config = dict(
    arch='convnext_v2',
    model='multi-label image tagger',
    dataset='photos of plants, animals and fungi (iNaturalist)',
    train_examples=155796,
    image_size=32,
    crop_scale_min=0.5,
    horizontal_flip=True,
    rotation_deg=5,
    color_jitter=0.1,
    isotropic=False,
    norm='layernorm',
    activation='gelu',
    mlp_ratio=6,
    inner_norm=True,
    patch_size=[2, 2],
    depths=[4, 8, 4],
    widths=[80, 160, 320],
    kernel_size=3,
    num_labels=75,
    init='orthogonal',
    residual_init='none',
    optimizer='adamw',
    lr=0.0012,
    beta1=0.9,
    beta2=0.95,
    eps=1e-10,
    grad_clip=5.0,
    gradient_centralization=True,
    l1_shrink=0.03,
    steps=10200,
    batch_size=256,
    epochs=16.8,
    lr_schedule='wsd',
    decay_fraction=0.2,
    final_lr_fraction=0,
    warmup_steps=510,
    weight_decay=0.0,
)
Rows from block 12 of a small multi-label image tagger, named by matrix and row number. Rows with one number belong to one neuron. Each number is 128 + 24 x the weight over its row's rms, rounded and kept within 0 to 255. All counts start at 0.
After each neuron's rows are labels from the 100 images, of 14848, where the neuron reaches its highest value: "top examples" is what is common among them; "patch colour" is the nearest of a few named colours to the mean colour under the peak. Only what is clearly more common there than usual is listed. The data: photos of plants, animals and fungi (iNaturalist).
# fc1: MLP up (model.blocks.12.mlp.fc1.weight, 1920x320), inputs 0-79
# fc2: MLP down (model.blocks.12.mlp.fc2.weight, 320x1920, transposed), outputs 0-79

fc1.464 [ 98 128 130 136 128 127 137 128 124 128 131 124 130 168 123 126 113 127 143 143 128  89 129 128 148 130 217 118 128 133 126 128 128 133 126 154 121 128 225 127 128 128 127 129 130 128 130  77 127 115 128 126 128 128   0 128 131 152 109 128 129 149 128   5 146 114 120 133 128 110 122 166 129 149 128 119 128 128 127 128]
fc2.464 [129 134 150 126 128 112 128 136 133 121 129  98 128 128 126 146 128 123 133 133 121 136 128 122 128 116 128 113 126 127 167 128 106 129 126 128 154 125 127 124 131 131 130 127 143 167 133 129 109 125 126 118 124 131 122 128 111 110 127 122 128 153 125 134 131 124 122 128 119 129 129 129 128  95 128 123  44 158 126 128]
top examples: class Insecta; phylum Arthropoda; order Diptera; family: Syrphidae
patch colour: brown

fc1.496 [129 133  86 130 118 127 129 128 126 142 135 123 122 133 123 128 121 128 130 150 128 128 141 114 132 136 126 124 152 126 127 127 124 154 128 149  41 130 125 129 141 138  69 121 134 130 128 130 117 129 227 127 132 118 134 127 119 158  78 137 133 137 123 136 151 128 127 124 126 125 169 127 135 107 132 121 120 126 118 128]
fc2.496 [136 168 119 128 108 101 150 110 135 132 117 116 134 126 126 127 129 133 111 127 129 183 145  27 129 132 129 153 136 121 128 114 127 107 155 126 130 150 132 103 125 128 127 122 128 122 131 191 106 113 128 128 160  65 135 127 126 114 153 143 126 132 127 125 127 120 150 131 138  98 127 116 129 127 177 122  83 122 118 125]
top examples: phylum Arthropoda; class Insecta; order Lepidoptera
patch colour: brown

fc1.270 [128 123 139 101 118 121 129 130 110 133 123 128 137  87 125 126 127 131 131 164 131 135 119 128 135 132 228 123 127 128 128 129 113 127   0 131 128 148 182 125 131 129 125 118 155 146 127 123 131 128 124 126 124 127 125 126 139 147 119  48 128 129 130 130  87 154 116 124 111 120 124 130 129 129 134 135 128 111 135 136]
fc2.270 [149 142 136 121 146 127 132 126 134 126 129 125 140 152 125 128 138  97 133 119 128 152 124 128 181 128 132 128  93 127 187 152 109 133 130 134 120 108 136 132 134 153 129 128 154 170 123 141 124 130 128 129 157 130 121 126 128 145 150 128 120 131 111 128 128 126 126 126 149 133 107 147 130 130 129 105 131 127 169 119]
top examples: phylum Arthropoda; class Insecta; order Lepidoptera; family: Nymphalidae
patch colour: brown

fc1.36 [100 125 130 128  91 128 128 124 132 134 125 108 127 128 133 128 108 128 125 164 128 162 133 124 134 130 133 130 127 171 132 129 134 128   2 125 131 130 128 127 125 127  81 130 135 132 220 121 128 119 125 121 131 127 129 129 154 181 145 128 153 136 122 130 128 127 138 128 113 113 117 192 127 123 124 128 123 139 129 130]
fc2.36 [130 149 117 145 131 139 129 125 127 132 126 131 112 128 126 128 123 127 129 153 164  92 126 114 131 131 128 127 127 128 132 118 128 127 243 125 129 128 127 130 129 233 128 122 126 130 121 132 128 129 138 172 126  77 128 127 128 130 133 128 128 140 121 123 127 127 130 127  74 122 128 118 128 130 127 134 131 125 128 147]
top examples: phylum Arthropoda; class Insecta; order Lepidoptera
patch colour: brown

fc1.599 [133 135 128 124 110 128 128 229 128 135 129 128 127 130 131 111 128 135 167 128 126 132 127 131 132 127 161 133 128 141 128 129 166 133 122 116 133 132 203 125 123 149 128 142 128 140 127 128 141 139 127 128 121  17 128 130 127 125 132 128 128 129 129 130 127 133  34 133 119 132 126 130 129 120  81 121 137 129 146 128]
fc2.599 [123 202 128 111 128 128 130 129 123 129 132 122 134 126   6 152 126 137 128 146 109 130 128 139 128 130 131 128 142 125 126 127 141 124 147 133 124 130 115 180 130 129 123 135 129 156 146 136 141 126 128 127 127 130 121 118 131 128 135 138 127 131 127 131 133 122  85 128 130 128 143 125 117 128 132 126 128 125 129 127]
top examples: class Insecta; phylum Arthropoda; order Lepidoptera; family: Nymphalidae
patch colour: brown

fc1.35 [125 113 144 129 122 129 129 117 128  60  95 128 122 120 165 125  72 158 128 127 117 111 123 128 106 129 127 125 124  71 116 129 128 120 128 116 133 124 127 245 142 127 126 114 126 112 128  96 130 130 128 134  73 128  92 125  60 134 171  49 127 129 139 129 131 130 139 127 134  76 129 155 127 124 128 152 142 126 127 127]
fc2.35 [112 116  48 132 221 132 118 135 148 113 110 138 123 158 128 118  84 127 118 149 115 170 121 133 130 123 161 131 131 121 105 134 178 167 103 115 179 127 122 130 130 130  66 141 126 125 151 126 118 128 128 132 126 194 157 130 171 122 103 129  89 114 169  87 128 126  94 127 127 139 124 123 132 117 122 134 126  66 127 146]
top examples: kingdom Plantae; phylum Tracheophyta; class Magnoliopsida
patch colour: brown

fc1.126 [143 116 133  57 128 159 122 126 122 191 108 127 128 129 141 135  92 126 153 129 129 126 158 152 129 129 128 136  76 132 128 133 126 128 115 110 134  75 122 201 138 131 128 127 125 128 255 126 135 121 128 127 124 107 129 131 110 136  84 127 131 129 129 126 132 110 160 203 128 129 133 133 128 130 132 120 128 131 129  63]
fc2.126 [129 128 123 129 134 136 130 130 133 129 127 126 128 128 201 113 130 128 135  18 205 123 132 125 134 127 130 212 126 127 136 131 128 115 184 141 127 119 128 127 128 146 126 110 129 130 126 183 117 126 129 121 127 117 126 124 133 117 115 128 128 162 127 133 129 130 126 137 122 125 133 182 132 126 149 132 150 119 127  84]
top examples: phylum Arthropoda; class Insecta; order Lepidoptera; family: Nymphalidae
patch colour: brown

fc1.157 [132 128 131 128 131 161 113 128 112 129 129 142 127 135 143 135  55 127 128 128 128 113 125 130 126 121 126 128 127 126 129 180 128 127 136  95 132 132 128 132 126 128 130 134 128 128 128 111 178 129 126 132 130 124 105 126 124 120  78 128 129  68 117  96 120 146 128 106 135 135 129 144 129 128 119 128 128 136 139 129]
fc2.157 [115 150 130 123 127 134 131 124 129 128 127 101 132 129 127 129 127 120 126 128 128 129 128 156 129 136 152 120 128 127 128 124 128 130 128 131 139 127 129 125 130 127 128 119 161 133 127  66 119 117   0 124 130 135  60 128  84 131 128 124  95 121 117 139 128 128 127 110 128 147 127 129 128 129 126 167 132 128 137 197]
top examples: class Insecta; phylum Arthropoda; order Coleoptera; family: Coccinellidae
patch colour: brown

fc1.128 [120 128 126 127 138 130 149 130 130   0 127 118 114 133 144 128 140 149 126 127 213 123 128 146 130 127 129 123 125 136 120 129 131 129  40 120 135 123 121 129 128 128 127 133 128 127 130 127 125 113 255 117  73 122 126 137  66 116 126 128 128 127 127 128 123 127 124  80 128 130  86 124 132 177 128 128 127 129 129 128]
fc2.128 [124 126 116 132 129 131 127 129 130 127 100 127 138 125 128 111 124 128 129 140 128 119 127 128 149 121 128 129 125 144 125 126 134 121 129 132 128 127 127 152 129 128 126 128 112 128 107 128 128 127  98 125 125 121 134 130 132 125 136 195 133 134 137 132 129 130 130 127 127 120 122 108  90 134 124 129 128 128 112 108]
top examples: kingdom Plantae; phylum Tracheophyta; class Magnoliopsida
patch colour: brown

fc1.226 [107 128 154  96 154 122 131 126 149 153 127 124 120 152 135 128 132 128 131 117 125 131 126 163 102 123 128 141 114 124 105 125 128 129 120 166 122 132 112 135 119 126 135 128 139 131 135 129 109 118 138 122  82 127 128 109  59 133 121 128 129 126 138  92 121  82 143 134 113 136 121 131 153 164 130 128 129 145 116 114]
fc2.226 [113 145 130 135 120 120 134 127 148 130 116 157 130 128 133 117 132 126 166 156 123 117 120 116 110 191 121 183 129  53 120 137 121 128 137 122  89 123 138  64 158 111 129 132 101 132 132 129 127 129 130 149 137 130 122 105 169 127 129 136 126 180 127 126 128  86 164 124 144 127 125 124 102 133 131 130 116 118 136 154]
top examples: order Passeriformes
patch colour: brown

fc1.469 [129 136 129 128 128 127  82 127 129 148 160 126 127 126 119 128 127 120  98 138 120 129 140 119 119 124 128 128 117 188 117 130 134 128 128 127 127 137 196 120 131 131 128 128 130 129 143 128 129 126 128 123 129 123 129 129 124 133 127 132 133 131 126 100 128 104 122 126 121 125 129 130 131 124 115 111 129 128 128 125]
fc2.469 [119 129 119 128 143 134 135 128 128 130 133 120 128 124 130 121 145 134 127 148 132 132 134 138 127 128 127 124 147 104 136 129 130 128 128 130 128 112 127 129 127 132 122 132 128 128 128 125 134 131 116 129 127 134 127 128 184 133 127 120 129 180 127 118 136 128 112 119 138 128 134 100 114 117 127 126 131  88 129 120]
top examples: class Insecta; phylum Arthropoda; order Lepidoptera
patch colour: brown

fc1.514 [126 128 123  82 124 128 127 150 131 127 127 127 194 238 128 120 136 129 129 127 134 128 129 131 105 125 128 129 128 126 129 128 132 130   0 120 121 132 125 255  87 129 128 122 133 129 188 127 109 129 128 120 129 150 127 129 124  66 122  55 122 125  62 129 112  86 125  91 122 136 129 129 128 124 129 127 133 117 128 136]
fc2.514 [127 114 119 125 127 128 126 206 133  98 129 112 131 132 129 135 151 116 133 128 131  81 125 127 100 134 122 131 141 130 138 140 126 131 129 128 144 129 128 131 131 128 123 126 142 159 130 113 126 128 136 128 132 144 122 158 143 107 120 129  96 131 126 128 143 109 128 129 136 121 128 129 116 128 124 136 125  99 146 127]
top examples: phylum Arthropoda; class Insecta
patch colour: brown

fc1.435 [128 128 135 129 128 162 135 128 127 125 125  96 135 126 129 125  36  72 133 128 128 127 135 137 140 128 183 122 128 130 140 126 134 116 129 118 128 129 126 142 157 127 128 127 130 128 128 132 111 128 129 128 128 130 131 129 135 132  98 127 130 129 158 136 136 132 134 108 152 138 128 125 129 136 105 121 124 128 133 136]
fc2.435 [144 130 128 128 166 128 146 125 130 128 122 145 170 128 101   5 156 127 135 128 116 181 125 128  88 127 141 115 127 128 162 118 126 124 116 105 156 106 126 127 127 146 117 130 127 124 129 128 132 126 127 129 138 123 124 125 132 127 128 131 130 117 129 128 129 127 125 140 123 140 149 125 134 128 128 125 127  39 156 139]
top examples: class Insecta; phylum Arthropoda; order Lepidoptera; family: Nymphalidae
patch colour: brown

fc1.587 [129 133 141 129 127 135 128 136 126 129 130 123 128 252 128 126 135 128 122 135 132 138 129 127  90 127 127 127 120 128 128 128 125 127 127 130 127 129 127 138 132 127 158 131  98 128 127 128 128 136 129 129 128 128 128 131 128 114  86 128 118 102 100 128 104  65 124 128 128 124 128 125 125 133 132 128 184 111 124 122]
fc2.587 [130 124 120 132 177 129 162 118 128 134 168  77 124 130 137 107 121 125 123 135  78 130 115 129 118 132 130 127 130 120 139 148 131 128 129 126 131 135 129 129 128 140 129 127 128  81 147 130 131 132 128 128 133 167 135 128 128 128 153 128  79 124   9 129 109 130 241  64 128 112 126 127 128 128 127 127 128 128 126 127]
top examples: phylum Arthropoda; class Insecta
patch colour: brown