Rows from block 12 of a small multi-label image tagger, named by matrix and row number. Rows with one number belong to one neuron. Each number is 128 + 32 x the weight over its row's rms, rounded and kept within 0 to 255. All counts start at 0. Numbers have three digits each. After the name is the row's rms in percent of the matrix's.
After each neuron's rows are labels from the 100 images, of 14848, where the neuron reaches its highest value: "top examples" is what is common among them; "patch colour" is the nearest of a few named colours to the mean colour under the peak. Only what is clearly more common there than usual is listed. The data: photos of plants, animals and fungi (iNaturalist). In brackets: how many of the 100.
# fc1: MLP up (model.blocks.12.mlp.fc1.weight, 1920x320), inputs 0-79
# fc2: MLP down (model.blocks.12.mlp.fc2.weight, 320x1920, transposed), outputs 0-79

fc1.492 108:131128133132128128132129132127131119125136137127138129127130131131145116134110126144116077151127127089129132083121126127046129124127125108226141086141128135100128083130128103125000000089119126139116128139125112124130131153125128132126067133
fc2.492 114:128124129139165129130127124143145130104125139120128132136128138127133107119150126117155118044121136125127158146132137127128123132095127129000132131129000118122141128132137144106120099128135106127125131153129092139099127128132131129053126149
top examples: order Anseriformes (36); family: Anatidae (36)
patch colour: pink (25)

fc1.294 112:130137097128166127128239104130125145127133131128132137129131190128129130128126255122129125127124120128082131126128129129118130128234115129132128141138165119084137123122127125243127110126124114137131112129127133128123131127131110159099127123
fc2.294 129:130126131131255095130128105177128120142111129125139131134129164128148115135119115141126128128126134124129138125128128129113125113139101129119129146128245127124128134123128133128120111133121058139161123126126124133153116125154124128135128122
top examples: class Insecta (65); phylum Arthropoda (65); kingdom Plantae (29); class Magnoliopsida (28)
patch colour: brown (49)

fc1.44 117:051126112127135128121128132089130129128127124129129131135128129129074108114127129128144125128129131148131128098133158080128131127125075135126128096128129129127137127123128152130128143127125127100132127129141075129181128137134211127130132127
fc2.44 117:140104130144127132152134121064179133130125128127135120127128127135128129113124108142127128143127127126134132106136124126128133129125123147152127082128131122128128118127130128128128136128128131131010128128128079124134130128000128117144127118
top examples: order Anseriformes (37); family: Anatidae (37)
patch colour: pink (32)

fc1.47 099:123000130118129167130130137128134136126130111127096108127148129154130115127128128137000130129132139128121125117127128127137128131127112133131129146128134131142121126129140117126098093113112129138129114129123138128122127127094124128114123133
fc2.47 086:000140216129127117125079132128114128129112128103128110128130147127123125114129125000000131138132167136189140170116116127153127127130098153115128125000128101141152118220137128108089133103127134123110129119086140110115128136133131124141131116
top examples: phylum Arthropoda (81); class Insecta (80); order Lepidoptera (32)
patch colour: brown (51)

fc1.542 122:130129133126129128128128128061090128128133128189129131128127126133128128132128128130122123126128131119127099168127099186130145128135127125128128120125128127115130127128115126131128128146126128080127123111122122130129128142131127129129127136
fc2.542 108:125084125135176129128127130127119127128124125117129189121123125129130134128125133127253175128131128110128120123127125128128086121129127131255126128129128129128131125136141129126124101126230114123124122184115151105129130129120117186087128128
top examples: kingdom Plantae (48); phylum Tracheophyta (48); class Magnoliopsida (27)
patch colour: brown (62)

fc1.301 103:128132040000144121135127120114128156129132123122142163126120127121124118134067173146127138128150210126000149145103132193128136128128128055255142118130155104130136128111106124136127121131121128134136155127104132128119128044124143126126114128
fc2.301 086:116147084147113138138131126139128129128127148135128120134130144128127128128148115127170130129133128132188131127131128126145135147091128165122097128123129121121064000108131128122128121114126123124130129155131129132074131128153131130079128104
top examples: class Insecta (69); phylum Arthropoda (69); order Lepidoptera (31)
patch colour: brown (56)

fc1.669 107:126128131128120112129117107161124125138138137128121128128214120149128126129128255124128132128134123137127129139131128128127134130164134132126125151129172117071170089126138145131128122136120102124132129126120105130153148115129158226108127129
fc2.669 110:126142136129129123127128149194140126130112130124145084128122115127107098179130150129123127137157129154160125127130127127120140130130076120098125123124126102111127127126047150164131145110032145129135093119120156076128089129128045031165145126
top examples: phylum Arthropoda (79); class Insecta (75)
patch colour: brown (48)

fc1.512 101:128105156128132105113145110129126124139213119137052128127122131128134127124133128152127128122155142129125119141136128128131125132115165130126060154124176145129102099128128124132147122168145017131010116180125108130126125106130124153119146129
fc2.512 090:135111176037128139134140128124130139125122137131125125124115073132129163128127129111128134130068126141117132073133158122139102129124129133128115115128137128125147128045128131130121137159127130129126124133124132123155150129128079129133149127
top examples: phylum Arthropoda (66); class Insecta (65)
patch colour: brown (54)

fc1.354 110:147119125119122178127131124135134128127133125130135151174131124124129129124131121129100128144128110125121128128086129126128128127130152128125127120124128124128127131080126131133127135142113128118121123129146125099215131130129131125127138125
fc2.354 117:118146121113127110128146151019127109122140116130131137128129000127168128128133127125105128131131124137139112131113103123135126134132128141197131114112108125125213128128131077129122133127126136173148118122127129129170115125135159121113128129
top examples: order Passeriformes (54)
patch colour: white (27)

fc1.321 078:065125141112140125128130208022155106132101133128132128163122142127127134125122129136091135121129220116126122088000152111110127139132124138130125110131255141049126127129121097129118129108122133132118115122154125115111128180121139193126129127
fc2.321 058:128121088129132127144095093128143127126125099156117136131123110107120123126121128124165225129124126128127130122139121107103127122158117122000128124128122127107136120134183121143119204178129129137129134142129103196101130129130135092128137145
top examples: kingdom Plantae (43); phylum Tracheophyta (43); class Magnoliopsida (34)
patch colour: brown (48)

fc1.136 099:148175130060128137137133159124116134123124126123127128118119109149131129134005127127125127127128142129127128129119116129127138130147131102207128128139255127130129012130133111138130106127116129128126128128088138129131128128123131128140131128
fc2.136 098:127128117145126129130131134165110130053123169085128137134130132116151129135125128114126132128115135132133132107130127128128122128136128116000123128128130127126125099129117128125104125080128128126128092119118126118131128138128132124131131000
top examples: kingdom Plantae (53); phylum Tracheophyta (53); class Magnoliopsida (42)
patch colour: brown (59)

fc1.10 090:129129078118142117099163160132144123127140131143142130242129170129125149132125139191128022124130124128105144136112130155120145154161099116159082103113161135077113116098103124121129109131138129123051128150120018126255129098088128155255134136
fc2.10 066:129124156100128127160127127124119116151123132099135121134123126146157128165136138148172130133117160103124133123130200104124123115126190101226145130146144164182142114104121182129181113128119127097124168125177107121139125132134120132122011141
top examples: order Lepidoptera (39)
patch colour: brown (50)

fc1.370 086:085140129100127139126128128139073133112101161157110120137116169133096156118129145148128118128127176138129127128164128128126169081127043127127093120152126123088128102111129128118095119130117072133073127129144128131146128143119146130126132128
fc2.370 047:150102138133127090129143102019181128126114095124127125164143133126025129246129128082130105133116138105122124027098072140141151122128116171076127123129121144166129138124130126100128120166120176128132124143120127133040044108000124123188098116
top examples: order Passeriformes (54)
patch colour: pink (35)

fc1.109 085:126131138168126111128125139028127116132133123106139125123127126138131135125133121120123131113121136153103142148137127079133124134111129129121131128114255118129103130125119106133137065144115128112128135112120135127125110126128123144197127135
fc2.109 077:126124107145126134128117127128075127128091130121104128135118099104130121125048146130129123135124135131133171127070127103135122139128141109139011119098128119123129123146170124157120142123128128120129145142104168129125129091101145130147128085
top examples: kingdom Plantae (43); phylum Tracheophyta (43); class Magnoliopsida (35)
patch colour: brown (57)

fc1.471 108:109123124128139130131135131126133069118117129146125126127129128053123127123121128134139134089129125158000127130128126124138128000053117151128117132112255125129121124130136127133132128128125126130128110127128129116139094122129130118132121127
fc2.471 078:129132128185130133128126172118124133129129132136135127128184123128141121136130128129100132128135126127129112122118114194117127128086129125109000127130125128118126129134121134123132135142128103129134182129119125016132107128131129149146135128
top examples: phylum Tracheophyta (33); kingdom Plantae (33); class Magnoliopsida (31)
patch colour: brown (60)

fc1.202 110:037128122129132223137187121124076146116117129130107146114129119140128129139133162129129130137142139130128221119127130120121131127123125113129060184129126128124127118126128125134128055023127024166162086126124125128099075128133128127212061127
fc2.202 120:127128160133106127126119127117126129137118150118124128127078129133127129129116133149123206127126125130127128226140129155126245168109128108132123128126127128128150127128130127129139126127124179108255058044125127118126128128124133071125109127
top examples: phylum Arthropoda (75); class Insecta (72)
patch colour: brown (48)

fc1.162 122:114126128129212128125217120126128191149160111184127129127119129133129127126133130131000133128129246141000112124127140127128126126112127083129130145127121128128129132138129123126129128114102128127124128126132134126117127111127114128128132129
fc2.162 119:129119123130127139127121131172137124128127131130141139114129130109129045130255136140138170126122128126084118126255136166119127121114135129094127194128123126134129016126049125119127118112127128128107127124129130152091141125148124133121126120
top examples: phylum Tracheophyta (39); kingdom Plantae (39)
patch colour: brown (62)

fc1.180 119:128145128128127129125252089127127255150145123197100128120125128144130106119128131128088129129117127128007104126128136127126207128131094128133127131139192134129147129137129115121128088098055131127100079141125129205127155102108097118149094125
fc2.180 120:222117115118120136141128126172129134133123087050129173127134128118125022110129128133201208124127131137105158127187145164128123113137130131117177128130127135128129133128132125130128110120146134148101126127129128255087127127135169131127135122
top examples: phylum Tracheophyta (63); kingdom Plantae (63); class: Liliopsida (34); order Asparagales (33)
patch colour: brown (49)

fc1.473 094:148123116166126112128117132101127130147126132131137130150129127133121124123126131128169095114130166127138116140132118128124122124122114129125128127136128126118125092099128121120129095129130085140129126173080173174181122121128114139125145128
fc2.473 102:130134142118131126163148139106148142137122127089127128129134142046118124154045134137140127127134136132129131125119129118129240128126130220133138114092111133128126128128128127149129124207128124126133068128129136132130138135127110114145114165
top examples: phylum Chordata (94); class Aves (90); order Anseriformes (26); family: Anatidae (26)
patch colour: brown (49)

fc1.115 085:117115133137133175148130128121117100129164111128129019115126124156128102092134123127121224126131123149120115132045127196136126132120000122130128169141178126136130130128128128128128110130130127119130112126129128134127128112133138126120129116
fc2.115 093:128133128141125142133121153128131129091113161121127128129124126074123161121112124107129142138127118216137077126131120000127110119156126127066129123128128122140112127128122107130129143137122128137119131122083131118143087127160148121133135130
top examples: order Passeriformes (53)
patch colour: brown (48)

fc1.78 117:115068122150170115087145128145128138125113125126127126125130128128132147090133115165109120159141137119129120086133144127135127128128099137122130116135134147128064128128133237143135190159128000129124096120168127126130132142129128129141165134
fc2.78 112:016131117130117129033130130128101128127106143126136132133102129124170255151132121129153154133141131135127098115048085128129088118123128098134112142115148118110134081113134119096127130132128119126082138129210128140126130135125107157128127083
top examples: phylum Arthropoda (80); class Insecta (79)
patch colour: orange (29)